config = dict(
    time_shift_ms=100,
    norm='rmsnorm',
    qk_norm=False,
)
Rows from block 3, named by matrix and row number. Rows with one number belong to one attention dimension. Each number is 500 + 25 x the weight over its row's rms, rounded and kept within 0 to 999. All counts start at 0. Numbers have three digits each.
# v: attention query, key and value (stacked) (model.blocks.3.attn.qkv.weight, 960x320, the v third), inputs 0-159
# proj: attention output (model.blocks.3.attn.proj.weight, 320x320, transposed), outputs 0-159
v.90:485463519501481476512472460481527507431469487479538473504490505495518497525488507490505496510488473552510500474499461505524537516522515481501529505525522463481472500507480510493512509503503521485483516514472490491477493494443533505459470539499525472488506527526532463505497535474487477487503499564519507499480493498525522500452486498487504492538494517530526494514506523498518535511524488509485447494481487507513539503509493512536532489478475461500498467500481556502480449546501531
proj.90:486491517490522541524515517506521468496489521526522464533519497486507480462518489554505494495528518535457549388501553532455460494511460506534499513499490516497490541490484524496502476508504506478511465526536495532444510472504487502522516497515478512484458490504517511501495472507481532515515493500501541507524497504481490482501504506516502518522484511521502488464477565493528482540460495507513533462498495554504495524511484484513504478498501515533519506504435451483477514499463491
v.91:516531494491513497470435491539484455510500495471474474502511450508494504488500464511491525487473497499504493529482521470526471513489477500462449493522466531589476500485517512475478509475515478504468455479508533478500502530477469483446484512503497497468487537512456523491512443520472522514474516470504497540486484482518518485532506458458461483490474479517500473524493513521497416489510516496517517474464500497517479483498533489528465521536505476492515494529481487531506499531492487
proj.91:524464499540479476472514468483467460502512500539490524485481508468525482490490456490552494503500467491449441523497529500497485496541521454521506538475510433476501452495476485491513505549489507533503529526495475484545517515504492506511458504525533455512523506500523492551509494529474488502532483534496467455503507467525541502467495539478548534483515491516508509495536479473481511457504498485498473474501476468491457560475517496476523512507481523511513497506502549560511511497516473
v.92:480508505495526552492524494476492458484494508508493449556503527488501515481487546542509515540555474501508528536501476528482509550476528527529480504470534516452463508459476503481493477542494508463515534508500505468486511493516483500500496515485493530517483484484511518510514506568493478501516529502514515453516470488538469498498520482533509484501498533533523497502508491476481558532537503488494514525506555492500525498523501480509551521442550522504525516492495528494509492456544519
proj.92:496503471483515554497479519499514513476492511469504444536487489481499459509504496444469512474444498510487512539537508475503529456524461502453465495516514502511472519537532513508504488496571499525479534518529542510491507514513501507483522479501477485458533492486505488440499495455496530506478514461473519485463493536489489525539528489561447478484481480493486488520513522486489490490493480531514469457500489505477541466467499505463495509473519496491458479507492464467498506520507476
v.93:477491464525527545500498511516488475520505557492538502501492494486505489512535474547489545521480486464510500566513520446531479478530505533535508484515534515544506503559480513516469483465465510498489516519541541533494539495506508527522493485526515505532534496489527476486560476531482525521519499496530552504497449527533520547504532534495531530492509497512502535509519550488472492508526545518534485499504528518510484488525519531528509523537475528492516525518502483509475497510526519
proj.93:495519491500432492526526507524473476516491464485509451488498527476484466504485472397452492509470510471519469570483512474502512495523497472497514520481513527498513494539515508529516490515529479505482496497496462480517520521526514488527498558508509471523506514514505514482480552505515530510498478489474486480477491480541493523519466506533465526499495537512494496520502485474478489468497484480515481534495433428511512512476490523473497561510494519514458455485557480537505490485514461
v.94:547508473470488497455507488511494490484538507511467530497520522510485490523478508489469493490532509504489553467494511483474497457478494559475497463523438526535536520464522463484498498528502511508515505460490472489500458524486464481499483492455497491483476486482517497485451444481452506526475510479543496450500482537512528483505484479504523504472499486487444519497506487517437432479491501474479488508507493470484444475495480495479485459448490492498478461498529482507507471489509483
proj.94:511439521517532516476481477488527482503463490489489540467459501475475503449496525532515482499467480531458493496514447514521516493506502465485466498483535467541481436481492483504516534527496496499456501522507490538536526492510485491469532482462498515513531541506476500535516496527539477480505499491478453499505520463505526476456531515448503465470536486504482467466495460464479492490496510502509496497508523544487516518476523467477527498504493522490493533516485576528505511502497519
v.95:495536570459515531471510536492500519517515521468538499551528492481482501523452475506489445495508525520469456463472476535474488470480490501472513508484482495510494491507527575470494527479514535501515483462460494516495481492493483481478504479506537466520520453471458490516465495479500479510490518499482532492514536523492480494507548492491510484528508521501563518493495457449496516523486504512515537532534499486520509512507511515508507456442502510504513503479520538459514442484500491
proj.95:503532483482580487471481454477503493458517507490477500489503528496497509514488504521490559523450494505466540458494514522513500511483526524495488489469487500521523559495458508509476496479519517472523486511523474435507500480504489485481519455494491506521496472477514480504487516496510494498495477433507520521488497547558488523533517490455545484512478450474483467494467525532514475524442510513484558487543483529470514470531480512516524472521513507515484485521482576491507485498479554
v.96:508494478535533510524484538514528470523492485483517526535505468512465554438505479511531528469546528505431459482498507488499504516498503492499489516472543536529509441561524520469487513519513526517481501460548478524512490516479516520472483555513507483504486494480466550461487542491511495516505519507543510522515511467484512572483497488484510543523505484518477511502466495493482524504510540467441471508512527534531454507469512484514499485491517497539520519518505458496555524520499529
proj.96:539476546479488459492508514535530481533469523502464470513471524501544495516484536473519485512483491527506472521528462527495482513509500473483485509495473486466465489528506521469497497439473494467537476551498482499471503454495475476470492457516518491474500533500484506471522510507526503475470497515495508475486458559433494499485491503558462507471467500520526517518495480497512507512553502484478525464509475485471531512483494509505557559519471507534464494455488546491483535491459524
v.97:522498552506538496493543474493500499480496500470471509504547498492518477519496546524503502482480560466502492512445494492498511517488496543528481512470497513484543499460491545479502445500486546513505447478496522503489458487517483486509517549493539448506517508483490492460521497499471445493500534541504472514483499509495492522494473494514509510475460447510458464506499477471518532515492473487496454520473560490526506489477532522516508471496533523459533494514519508503487530479511568
proj.97:520522477493506516499445501486472522525523500504513465487503500496496476473513521479466534496510463588486525507531507487499497482525513474504553489510545490505493514510526460512499566499549476503439506494552486571496511461505503474493475504464459510463484475471506510493457521463539500492493521486484492517512472509477501495477489488482474472476490510512517537472517469478516462507496491514544532484497477533466467500496512483458470486487514456514483473500513480470510484515451464
v.98:492486473472503459490506494496520474529512491501483536465484537493515505498516511477511517509477505472546488521531496467535493480507502516530511477502459471567465518486493457549509477477479538498465481527487512484498471496536534497451511514467472513490546535451488525483473506462494533524499468466477509560476517480471498505551506489509500504501494526513467572495496453501504501479537510501483529540495471492487504460498468503474477501479514506538505476526502500558451517517509471
proj.98:531515509500500571506476520499479520456497485521480489533519547523531477549478503541512482477478519476539477516513538504491522498529454533466514502525510508500524510510501493500522478502553531478484519478483485479483457537483480520505502504522504477489454512524528481511491510511466503481526522494497457479475479522537496507546469495492494501477484475498510493489498509490522538535541501501476530485458502521550517498483506528522461534473514497460475501498487506463487512433540520
v.99:497510510526542505458530460457491530536578476484514518475498508513501533515466501483494548519526476474500499508497522537498529486462479488497473511496483468486490518474489462515490536530487489520493511513520515478492472481490499472505475485508512508484517509488485474458505552489496487470468500457520482477510515469474482528516475476502519487476482553521498557509501492481467524511494478524529451467485508505460513534557475503475472501529473485542461469525508449473549492494453516
proj.99:484546497485458530510525517510481477488475492509521511492511421508460462463509505533479500494462496530512502489509481485505476442526479520495499500500497492512514524573504495544482528476483482504531488491476484517507495528488484465527527510503470504495537476466484501529479530551500498531492515523544523506521503511470477494518490520529493477541518518492487499503491549510522502509450466457527507490517581499487487503497498518517483508445518479504496477468545527467510510505518502
v.100:498489553467503545451477530458464455566511520482498520509496476532496522524560499487472495508498497471493460515491488475492474483532464493481508533527505490457524514530503500480481501507488502492464445502497492525484498512502541465514505500556500522503497508500481506470495528499517472475476519472468470506488528504437469516502489522468500517522498480477521485500473500463452504501496509480485475524499533521527502549528523478501481484495456444455507493467506494497533538511476490
proj.100:543481483469479489488503529466502491482502511522498513487489494485472484486437583498517468510463523484503517489464479536519515468488485493486520495486503473472506477524519484545468477519473497501476492484478508492479475499512474525507486498566501446523507500460486504551491506499486564545494493516560463491508517495466534471490488495525481491522487503532489502505498507463503521518494489478504483512508532481476498506472480503518506495453564482509481513480477478495520519464481518
v.101:467460532513488507531455500557537542496477498478522518513539533494463497480556453479471506518472494517507497523532431507491492519485500531536539501506503514513488480573464574500485465464502497529494500515469512548503485476522474507485485488521510510526527521517470498493465446502526523469458513501499509518465506457504531417500497515461500486541515462469506511503532497521546471472543512514545480485542520516473488477494495501523469500488474503459479510483476525531464473530528492
proj.101:486461503540522555490493512519485502479498509528463489494493535448508488535478473534539522472506493476495505485512502489509496538527492471502506507495505506509493496471445482507531491522515526472459523520523508471484499502464500535494464525503475491478464501518492500518501495498472443438527476522450524492488513510504493491456487477464487511461479532465516497508519524448460512537528520536468488485486468468473517486478471490511493513505459506512480524528437525493504514436542494
v.102:480485476494503465541518497471562528457555485511526516524532527480522456498462502518493540458484554526474528492518552477527547490520486521507509496506514515489508493469486464517461466506492488489504522451483486442491427479489496501486502491471488465457427524502529496494546536511498450503491509527498523483539488539519470446500517528535477496494500464543466494498534536537498476528503454472478468459493507499465480475476490498460525514526528509523480500533519526530492504508517539
proj.102:501519529502485508522485500542494530532476484469514490487499499561539534514502518479499494469533532510523513491507441499499508554498491482550493512466509525516476509502542506478549473464528533526467539547473470494504518521512538495483465477460516559493508464528503495470469515494503472452486444471474544525475491506461509523486507514523473520482466509488493541482476497519548481529501520525462549508503497508518448510511507537485509525527480488470465493525500489500479524521466508
v.103:497537547478511499466490524530463482500462488508505508495498482490464476483494447503529477512460460470499542472531512571471474521444484490524526543478477564528504548507530544496492462545507493517526518508519493518520544535505479554505505499486488478526532541484515515541526487508480513500496505516460531515530517522503548466485501513548462511528524519506527471492489485554551498494457466509535513504476488499523532481466485517502516459468553546505483505481483494556481478520488502
proj.103:478494468514491504518478486464513514508518504466488520457494514515502483517503464488530538471517465542491477502513492431472475455491529498468516470523532506472538505492465498535469537495488414496467494455514513520428430496447512499502518512485508511505478504451489486459453498498523501529519489557551479470480477531495488514477514493460545513508510509506466479506505488474476467488469464467543472532497474527496502502540498486504499501481495481520546519495535478496499534486520471
v.104:494522480498494501497525470479491495530482500474498520520507518485515511507528490516479535561486481459526509472489562516506491491453479461511497505536445512471529495500498488502489512501521473538483479518516505501497508484491504461499504454482505483490515506498505473524507499527488506481492504482487471501551483581461443510483495484520506507476483498510490450496505518499509431495492483528501518535469472532528515523519489511504501478495509481511466496523481500487516520527466512
proj.104:506516470507475533504478507441460502497504491509479544499500469500472426475493503527467499482490530496492492512486472480511488456553492482517535531527522471483515498537456471540486514524492444501475459452499507536472497516467489544529517531517486470522524506492517486497475497496506520548487506483544448494477497498505467486557477515498538512509484495551482501526509493496511514493486487465543475507479561514499520527484535491516502495445510495516540507462538496558505519454550496
v.105:475465491548456501475508514505518464482501480523510480552519467510470448517530505495547473488514481526469503492467503498511490526488518499501476457477460477485485448516491562559449486543473519537544528529514489509518514520534499580481454520484492520529543492517492488514482507506520508506465492473505495483501512486541518535481507521500502493510525522530533531490536505493480517536459500543541527460498489477491522488496530503516503465498506520545512485515477461489493445479509500
proj.105:509504484464517486488478490567505509484553492505513505503461494459491510481497446524503526524497490482523511501593511475502526451481491478513527530516496499554472485507473494503525543512545488506485486507550509480519519518494507452508481481490505496488511487494502474528475515517533460467521531556524502524475485558528478483502526447504515493487514482448488489487498486486468494511493530490511501504493488506541503484516507444495499508490450523469484466507516521485504463535501495
v.106:483531507496462491548506529543507518479499491517479484527496508515494474514492517533477484507494499542471475496457499471517488487483545535489542466504479518479528503467490532426538506487514459508485499492462512476508508484490482515484499525490501503519504507500500508513494437514509498519550499542492526477533505509533471514486497489474489525527546470520479486504515534506477500450451545506431488504486524511528467482457491496554554437493536538495504543497516493485474502536536483
proj.106:501491529515465491499449455525526502519509527483491500516500521500527541532519486440519491483532464495501559527543490550550500514520514490521465504525486526493479502500506484479491513506530518486505521526487486534492518474527523530517495472493489516524482471520553503481512453484503494457422477437434480554484504465502512473480486502498493443458468523475491529464482449448536491465490515520488522513487480480468523513512480480498546491550489493493502510541510531511500478461498506
v.107:517509528517493547538492497488490520531524501474496557529497476492499466485491501445464509546507465501495525509464514471534513492481500520463492445511500497472499522465439551493501503511506474540532524553506502528520536504559496516511510493551512511511538515518489495501505456490506542489493463461518507477528483548475440526479480483516522501500528506496509520479453567492455476492488516467478485491479492514512518520486492495507534490502505497468473533449497481507508491477501500
proj.107:501515462476472503474505483488484508480485480488489517508502449462439450480481492565486498512464526493480502495492484537512513448527474483515518537536481484509512489532481489558488504539505486485492457459512533486503490496454480498525521496530482497538535474488492486535470483539503504536474534500526469503507512477504487479527490513497506497524508472504492504503517506495486518486512487513525470502479566503462508487453507477505500493457488522502512496513537512493506487486530502
v.108:556519560521560505525525473539474528515471490487525508470495523501501557473465452474437485494457473468535495504488484514499485478492490519521519511517495509523451493495473508477512533440500526515472468516507490542484529486483471456498506488492520479510524525486469471510493468495484483475501503522530483524460487490478437472533501469474509474489496509466499497503480495497545465482529514502510507530497499523531478549496479479527466476460488491462495529470498497494505516513503451
proj.108:447479510542494541484489467451511469497469506513490498485493533473501498515502505501522534514507461473493501501462476474508520524508513502466499522500474514476538473475464493512527484525462500457516511486534501494514517456467519528490496506554476504535483508498512532498549485511507494497495471520457486444528520476488545508478488553499534457505522513531473462499538526478460524483533480530526492478481507448472526498520494530528491507532479523552478537539492509506525493481529504
v.109:509490486525545534506500502511511478503527502499528550530451465508471515456560466477490523471489505472445489513505515488514501511525452488489515492561522519518503497545492501521494526500480495472495524516511523492494525505482527537477492494497554508525491540486509497516503508513525493455519486495561520504501531563499473512489552516483500521524531546488524505486507540492473487521487465537491509522551516504509499535523547497518508522524471519540521484498468483541527517477514546
proj.109:497505497479518481502505499545493525500495489472503483533499487449465512472480507542533504477497535526547504519491485514503496491499504485503494500467466518464486469530509493532489519487507490517530480476525483466497476505527484493513508492564494504505509528489451502537483474529521483515530521589518508500485497496445553520485496495494509495501503463538494489552505547478490520540527500481482500460519522483473487472451489512499455509464509519526457543525501489490524493503491475
v.110:449448481512481474516495503462475470577480478523505486561517519514527515465501495479498508546520543512486542519518465514503477496503505473521493472532512518460494494486498471497475486476458508486498528510508474555518468491577540507508517500517475498545480477526557508486542499482518511500504470486489495523478494502519542491544493508469537501528472528494505510487539514496438455466539494495473481491508497510503479473535499506475510511525526493478468484456469486493484505533532520
proj.110:541504457527497484500492457522522509454512496507502481471474484489472486511470490524482496480490504480483463497476515487494561511510470525509498519535500487516514498501525483498510487521533514485465482499509548519471479526468475492531511503483545511482514496516515518489483503484494495495456499510517458508473522497525502505503519466507445535484483448489485496497528478495542538516510500482483499474493533507474468489446494516488507530459495497498550491536486507527485481442496535
v.111:485491549512504531492484505496451475490525511501469501539520457515461499533474515481534470508484452502515468518521504471513521488502517525477505474486440475493472509507505536492472517526500494507487479502482449502484522541479550445506493494474504518501486523470466483492470483473482476489499533492447495508420500501491552427497500473478525460505508479474545504500492491474525483548462504495552533472537480480480495523500529481479513480443468511512518461500524494502461435527535478
proj.111:541516493488528489518503502554550501468534485502541518498535522476520498518494522506535485518492520437538562497462479537510540505471470531461503487490498502525506494450548497493535471486528498521495537512500540460537516539530510465493497493532460505531506480472519499552531498514471504483519508505529516506517505517516499525505523531490505470507498518511489519510505517495490523496536544503472508518490490494539508462517477477485502470542512499481438492545465466492548494491487532
v.112:537488501460480494498464533457492468468455502461490500456486492509459496506504453455421477527482490510488494515521473520485496474484465496525506500468518518438474490480522484522487505493509475505501495504488471491533474504509527482520486445533504532493523501467450519537481496492520501531458503440510491529506493473465508478535527497493509535482455474474548533533488521484529497479440467495481524520494484468499540493477500535491458538499482479486500522490501494561519518500470523
proj.112:501481481499439458501502546478477520517525474495498529531517471502510477464513494508506560479490543521467512466520502510505502486473495464470477511508491448492504530557490500505522513514452484523504501510477538515495566471483436511511464485481506505513516505534459509534518545481512508486527498511541521510480502477486444473478509508486448498483472459430460528549513482536512535514536517499506497513492497539483468473502486467521508460472504528517503458491514528520496538520480472
v.113:487496512493529508472479474500496510469496506501505496510461499491468440564422508483504485461495506451488450518515484503502509462516499501510509484472476418497488513503528508497484488478486542510509453496497496492476458503457508506472503499470545459479557506478497492524444485476494517484500503547489507545493496488519492452478498499475457525495483496473540526499459503497538514518496485517470502491507450465530520510473472522483518520452506508489538505487489509493503494493540497
proj.113:513488462491434490491494487518519541475513489465515504464501496510523521497517492505463484526507527533471510483515526506513509510497555502521497505554506499484508470499474454491489512530510458490514482523425501528457483530481457512503483527514478526498479524532516508527479514484481459516461510458493481463509478421510516498519515527485425506470462506500512510531523565505497526520484488474485497496458529508474478479487498464456513473506447484495465522490475481475514547521475484
v.114:504519522511494467483476441503514538503504498489535507494532501463474505525474485499464521505496509482459546489488506485494485472474476559502537478535511574531493509544494531485470518499509478527536492493477514485480533460502498481531522521492515488520547515508460467438457465537491531488481504510503536496476524477502456540498494457490503508490523493520456464506489490456501461435506521498476501491485529507538461497493498479569448500464502512524473496507518454492481532502466505
proj.114:532494527499454457508543521478489499506540479535516519495494488498498518484508526489547475514513456461483457448510509476520484561451520474556494530500516501511496536539433502478506527548452477541537511504488489500513485488503543470523505492514502506448502487481492501530505533475475491500507477493519456533518456516500487505448482514494483516503507497480517489486511479543489509451511534493485518507484459424555495540528529490468501525472544456505483467505471499508476467473504521
v.115:512470467537493506545499512471465505472489502494513465526452543452481479510479499484524480472531517486495529453551472489459471494493495497481504506457474504526470500486477484483513505526514517494515550487455449470505503485496467534495471485469462484442483482506528529486460458479454503472490510480490504479429461528535479498489483498471468453487450487494504494490476471490486477492481521496466506485475436476443496477445514473477502455491508520471489509462529442482430477467548439
proj.115:501537547482459533495541532478488488495545522476531543446541513505532505495499519500523561513505495500447550461483492535512489511511517526478488516502532490523500511485512505493496481492475479484464454518492545512484554463484463494522486516492507472529517511487530492492514509506503500474509501495471489515516491466464484508452501538542480464531495448449509497491506535541507537516505514496476493487494519469526509474522490466542497533504518488513521558502502526514550521529522517
v.116:485499438491429450527523474487506458495488506525492471506507494466499477492492513486507504495472501483497522502488514471533485530492516479517486448496534514485504489456491509526522485494469489507491515492471447518538517496549507516493512464473502525522499516524480521469500503494504479439472462460502509500497486490514484513486469462530501486506479512487467486488507502541481487531527504467477419522550471512488508454465505505481508518510504517466464474478534508557449530479548444
proj.116:497496549476521561494527503487525447529555534506488515471479526447479483457506508485480525479470516474507497478480499494485501464535490519445517518449468453537475460510504519523525510502483501499462479489511526447482470529496448451500433487506525465475494500511505475548495497510491531485505516531505483505506486480504511496475486525492522490531499501481490483527486504526512507517482504526501465496453518529517494548504479494540519546494488508534544508551518506513545501508496500
v.117:509469553492520482489491523503488507493517511514444505540476513519448504518568473470510480504497472473503487479526480496523547452512521509508513480493495515462441523523453550496479500504491502520505532521525479509518501520512531506490480465552486527517532498500519517525536482478530535519511509520465456467500475502491546494500535482484507484509505485501507522460513484519510522475503501511539523518530474522514522543528516541479479479532489532531531503467494525533485501518491412
proj.117:495496467476472462490520508506466530492506453472483447515504473564514497514484497537482479495477504528481459509551493492536496499520525507492494483516511444490491480480531478518481502490533496465511527475506485478493518496470478561494509507461505514479489519507474547514509510505469524499494437475523511515455492471511457520463497449471457501498505457537481514486451437507508485527496513472509489512540524518450506490454471465500496475467485482494500487523543534513501505475486534
v.118:509507473474504489474487544545478556538512501462481515490452482524496518526514486448491507472507531428487483498490516498448461456524511484463492508468512496503523477516506520523477517527508549530491516491508508482501488517514503489501471509471471512506482458479535504522452515490467466531516492490508491502433489517531499449516474507465506505506500519492498507491546522547491529519438488504528507531490478526494490489519460466462503463529503524473489474481507533477498521454488485
proj.118:475482504478502482508486475483468499474429488470497527506520525510569506478485493521494498518506500544462515512508474501522495487515478500498494524516521504478490490499493486498509465454467525482501508515489538542479506473483521496468494530528485535526527536458502524519556523508498445468485491497500511513468460485483466490440537479494465477489507427504516528455529490501505500487497510501495476468500537522531506489503473537544507534473475538521500559506494522507508453565499456
v.119:480497531540506484530499486517492509500537478502486493540495463460527483533491454511499528515473519499479509543487497458489498537492522516511517550535495489524523475503484512510451521525535547508497501541539506522461537507556479515518466484499516473477500507533513509544487460496482466494489525511540459494453508500518519497490530518445505506533474525477502505506488499510496495547464533570532535493484511496477516518494470551514513465513470515481516475488462468466504514483550507
proj.119:503494447481467499507517495528473486576434498462541460476515463512512491510478518521496480518483488491456457509529493528508513465497468541506536454482507506492506515445549487540542512477486440465485540459466474509496462506520493510472509492463506533513474477506493512533460482499491524522490515437488534503507467482499478503501502459506519453509523517530502485508499507470483506445509487459525510509535537528550509521516505520509512502518522508475486463502549452464528507485497525
v.120:518485488515558522527507495476538513534499499500510490507441518478484445512507470494471501504492509457505534537483512458510493522472494514526478509478500489515488501550519491496478512496504492503487484494535520516517525505521542511530500514468504505505560479520536475513475483481528509510523492482547506484467541542468500454488510526505512545453471500458463526548552494451511488504478533504516546490501485482485466527483574551514466540485479480529504520531470479556515509525496454
proj.120:523506471473488478503527492538472480551494443483509499516503474551481479495499466475508506526488475495457449499509489538498495481511475495558523489485522476434518509537497519495504537446494515521496536467484499549504480443532535475492488497489496508508476525501489547475513516476486500506492493481514497544508516509468484508442495418532468538473489469481487495492500468473497537493486513493515452548505467450511477494496474479468502524469493483480518506500502503550462498470521501
v.121:485492444502471500539514480544493488489495492501528497479517478534516517509507505500508465504463487494524484490557560458531499455517466490496487510519459457526536485538524479456510509483480492525512474488501505510490492495550517530504491520476507483496466506546478453473488442461456521479474498487498489512509453490482487515492492555486496485474474467507489458491494510544522469470532519486498504502468479505523491502456484477466495512563495505485443489489468452501495515459493489
proj.121:537510531493511556465507503497529526447529491495487502479519538493473487549467558467443512523533508502496517452511484519478487499528532525433527488516497464504478494526500504494497501531504483493469464517464524475467498467517443454488487509497479448533524473501487501541521521510520509494487504504463464512514516522499503453469544505518471492494498505497526506509536518489480541453453518500487441516504493527540496528491498467501513560513472451518517552489496512507526523503524497
v.122:513500535535486496499540464509526509487481509517507519445555485482529481554467476480496454497486456509568513511496463466484509527484509508504522535510497481509518477500463541508483453518522478481497479479509487515489479469541479543502521464512498500515499491540506487521509481483443531524536519519501487499495466458540550491491506519454490438451474465498482460518480495520512471462510507538541511507477523490481511486458490492502531496475515526495478500478505519477481485516518472
proj.122:502480527512452484499547538494513520484552510474518499493501499500514522473460555474465480482509517446480459540499524537545499484491523516455518522515510531566486468500534487533512512465503493499513515515500492507467524527479459523481509513509497456464495514498479491517496515517510514500500496502447501454509501478520511518517478509509497503537504558476507475509484500495506520492483508479503538467537556521510526515508516486515509501531498453440504494534533517465521476480507540
v.123:498477521473502508495552485511502472488498492488468485481520505535511505507498501521510481503500517495463530526474548494525507510478525502542482472522539529480518495460465478480512473482490505496472499486501490529503484481535487480501520503502505525527555497505544477522507462506488518546503494500521492454522499468499502491519548479517526532439483494486514476496487427501503495464472500475478462542495538515482465508500465523441503521519546447491489544491492493496548535487464492
proj.123:529473517523517471498506504503485492474489482516512493526483471460467485446486481513527506471519502521529469471542516543493494471492476488503526483486465476441524513480533512536493520485449540508483528510475525465466513427530544494454468470513501524488540508522499516530458489522467481487469522500499500542501492513485498517518470469512529454527522480501486503501492459487496518508507503492520459483487497513536501522514491464536497451488475499519481451499509530516483524488496477
v.124:529499502526560491460493486473512496554550502516439521521516506518502503510509504450545476471468518488485434520482489546497490497503472534509518514490477505487506440513475512504461477486497444478487517492514528450491497521499502471530500496550503498530526467487501534487468460491541520542554522494496516497516496535470461533538489517461508465512485530489478491507515499525427543504483501483530477471512478487502509479532536496474513471502510536508527525508504449486496512518503458
proj.124:475464536569460474511497465497496510473501473503523471482507534512535547491494490510508475497505479502492479525501488488526465526452527498563476519525525538500482496494511495491469486458504545525496499522501502507482520484512522543494508544477511516481527556476497461484493499495500493512482475485513471452513476454512542504499489454483496514504523455542463469466477477479555442476499515491468569464522516508496465503501490541477474509463431452494485531481481546490498451485520488
v.125:473482499446501478473509513507491466523545506504487481508492522527505515525538518455523532532495540490504545546474491510509519528490518489510497516529490504449521495522497521554505503578480476497489498555479448510489503459552510515511497495515511476453478514498463480512505523494507506496481458496439439473476513491505516521502480510496511544473448511510445457464498470467492492544505482453504509499469475500472506470472516531484503509516521514485511498480459502493518507540484570
proj.125:480490496454473463505521503516476544509447497489452500515510480503496500490478516489531497514513508518491527456513496512509491518536494510502530486509485491465512462513519492511563506433449509501499480487481523492514469526489528466505512505531490513516481504473520487488518473485535507503480522530495526509471495502536457490425453510494524498493533488516525517532529495503504520487511492521528485478499541522546543496486488516597540498492487523516498512495527495504480484516481432
v.126:521452499498488466455490478469515538492522501497496501531450497477525504518479511465500462502453480517488452503494523489493541439499513499500507457489504434471436494475471548516515474443495534553479435486489491493482462505497496481489497475507479429508499541497460474515469515468511495484482520520526477514478496436503508510491490510469512506522481509506541551481526469482486477514456495491517488524469492490541527520517471539458500485502508458529508485503486519482490458492499525
proj.126:476492501526512512474460522484474485510451497453504461477510463521501516484501487538510497487517492546462483553492485526509491477483555532474477508513480507513497500490516499508517494523457493498467518519471494475466533517480458515453464508518504534468518457545519513539440494517507453477462514471493536518505512443506533487522535524500521457528526477459496482495489478506498519481488524507481539462508546493504484512469483488547528479502473499490459510473511486467519548540458519
v.127:541539541511498458503478491480537489508513499457459532509505481471481489455513477482509513505491545495468511516480489465535467501482474519500489519488529510510479493480471511506471471490500514502505490528509509499486469540531526476487476472507559532476497536499448476508441460489536466492458503501528526550462461543455457487506564467512478500489490503510492511499500513504438556488477486467500537513480527500491468552503497514513496473500470511518514487509471460530525538491498517
proj.127:491487469514482467491543477512460513594509492566523529477493481495485493436489502525516511490485510521450486444505519508464502485469491469532491495512456513496499542520473486518499505543497466482524492470489496524495493468512505468478502500455511527486493453512486511538482492459479491547492500455547492517504463475496524503480444456488473457515492502483475499526512440489505502452518520487509535520456457524544474486507514488490500477466536500496488462478505496481475519470509471
v.128:528498497539532498510539480489484557476499503464519515517492528501497488504506545477497507485504479474502529517523526513499475494522511489508517496485570499505463445480507512527495493477456505511494444468534494478518493506497517500479469516508530521484526492496494474507445543487510476514451459471503540495484509450517509482536537473504530512450475519505522512509504547464506476499473481483498522517510499499531529563500545504534458517523486524502519506473480501508529510479525497
proj.128:484487506472498518472493440543509502516512537527479509481491493498494506511494464520515416514523530520557539487536478551516522503485501506493484515517478458501529468451491493492458555507557535478524516532495525497455489504493549508470466478468483516506495505499522529528541493520487465487488505529534428474490479528515536535474520543485479483535518494491513507479549511501484498516506475480515516467523490506528496482464444512477505464460501549503472484569501486516443477475497505
v.129:478487507492525483478506506518513493490478506482495488459511487523479527506539500503514482526493496504525508487509493475458514533479493520533507539495513526540523473487506465509507501479492461480489482471531507516484511486507496477474522477469472522457534475530511475504556494454433489505524504503525482509471517446502513488514522481495548502478484488470499466531477470503544507483495483524517491526471485500481470488468525503490505497463503481489486483492478495509504506517480486
proj.129:510514461504448517507492534479510518461447515509504487467499481483506465481484495460470478476483515514546482546498538500484523510489518476524483493536498505474483523475505510484541520585566470527453479485467472494495492485517457515460499527469446512530472487484463520492516489483510500512494505476531538514461498515469480461478546465504529465438529498499512491503516423475473512475554483491495496526492503483475536462520523461478496507489492451509516524479507527455498486493530515
v.130:521502485503505475478503511485562502488491492504454516464489495504479485507505509504538482515492475512513488476455507503503525490519451500498504513498498462482510500523469519514544492516517520530492470515532479458518493487552553492507514473531467443502512485486504491527518506507476481506508516500473474509526540526492482482504491516461471486517440469494499505505538507541448521503509482471546490516439498490521535470567538477461543503531504479521511496500469459470493503513474539
proj.130:535486461518456490501503530497472545507516488476477454569536519489506536514494477532459549478485508496517526525520510515450455497514530506489471500528540521475481489529504507476483478478531539495500499476494411523528475528510455517488511519503560459527484478489463463462461506491539486441522484525505489496507506494484476516493494498502491498494464539534512529473483518455490499523467494538492462507502507510491499490498507502530501488535505538477479499469547493476518464502512468
v.131:533481506525460481507488454506478489505505478593487527503511539493481476532532521495512454513560528537458509482526561500467511510493484459502526484486495470482475490493482529493506494480516474457479514554499447514493539487522512493471499485519488521517493474506538478516510513504481502490485532539474519507500466490530495481448532524523488492482520540532507464495498509532464542495519524513518484485497469490520506496544471504465553517490455509540502474473503508495513532501481530
proj.131:479512485521506483525516557428512469516489505509484510503544521531533485504564496507475543453475502448484519531457489533538506496497520497513480526482496502525474523503491516499506427449437478498508529558504493462526519543469531527523527509527472506489447500509485471517528506493480503505549510463513520472543501483503539519482472511515500467531486500498476485504459486498496454502510499500502547512517486476459501512536526497497516487540531458521488502477487522550493495536459463
v.132:489491528484490507462476510513502465556500533528489492522531479453512524528514517479507501497462533497484520540542473496473473485514485540534544538521501532521505483506447452499441483497490486515507514524459492501497512483485477499510504484498474505507456498506536522515564471546552523516533487545456537530509488516512512485540493488516539508526502494481501463556501499467464460537501504507494491487503520508474508499476534506471480526517504494504507440491510520505490544488481537
proj.132:526534473468495471526515507507493514525524485536496506534506519511485488485493543468518512509463520531434503485505515520488494522490513538464515500515482552479517500502517480526454486505542461510507470476482501494511502537535477523490542546489497545501498467508519515491544503510499512547462489477496506524494485499541483497502495461534527467431514473534498519505479466496542504475495484513509508495530537491548521478447494520504457537460525493482499513457522507499506509463508497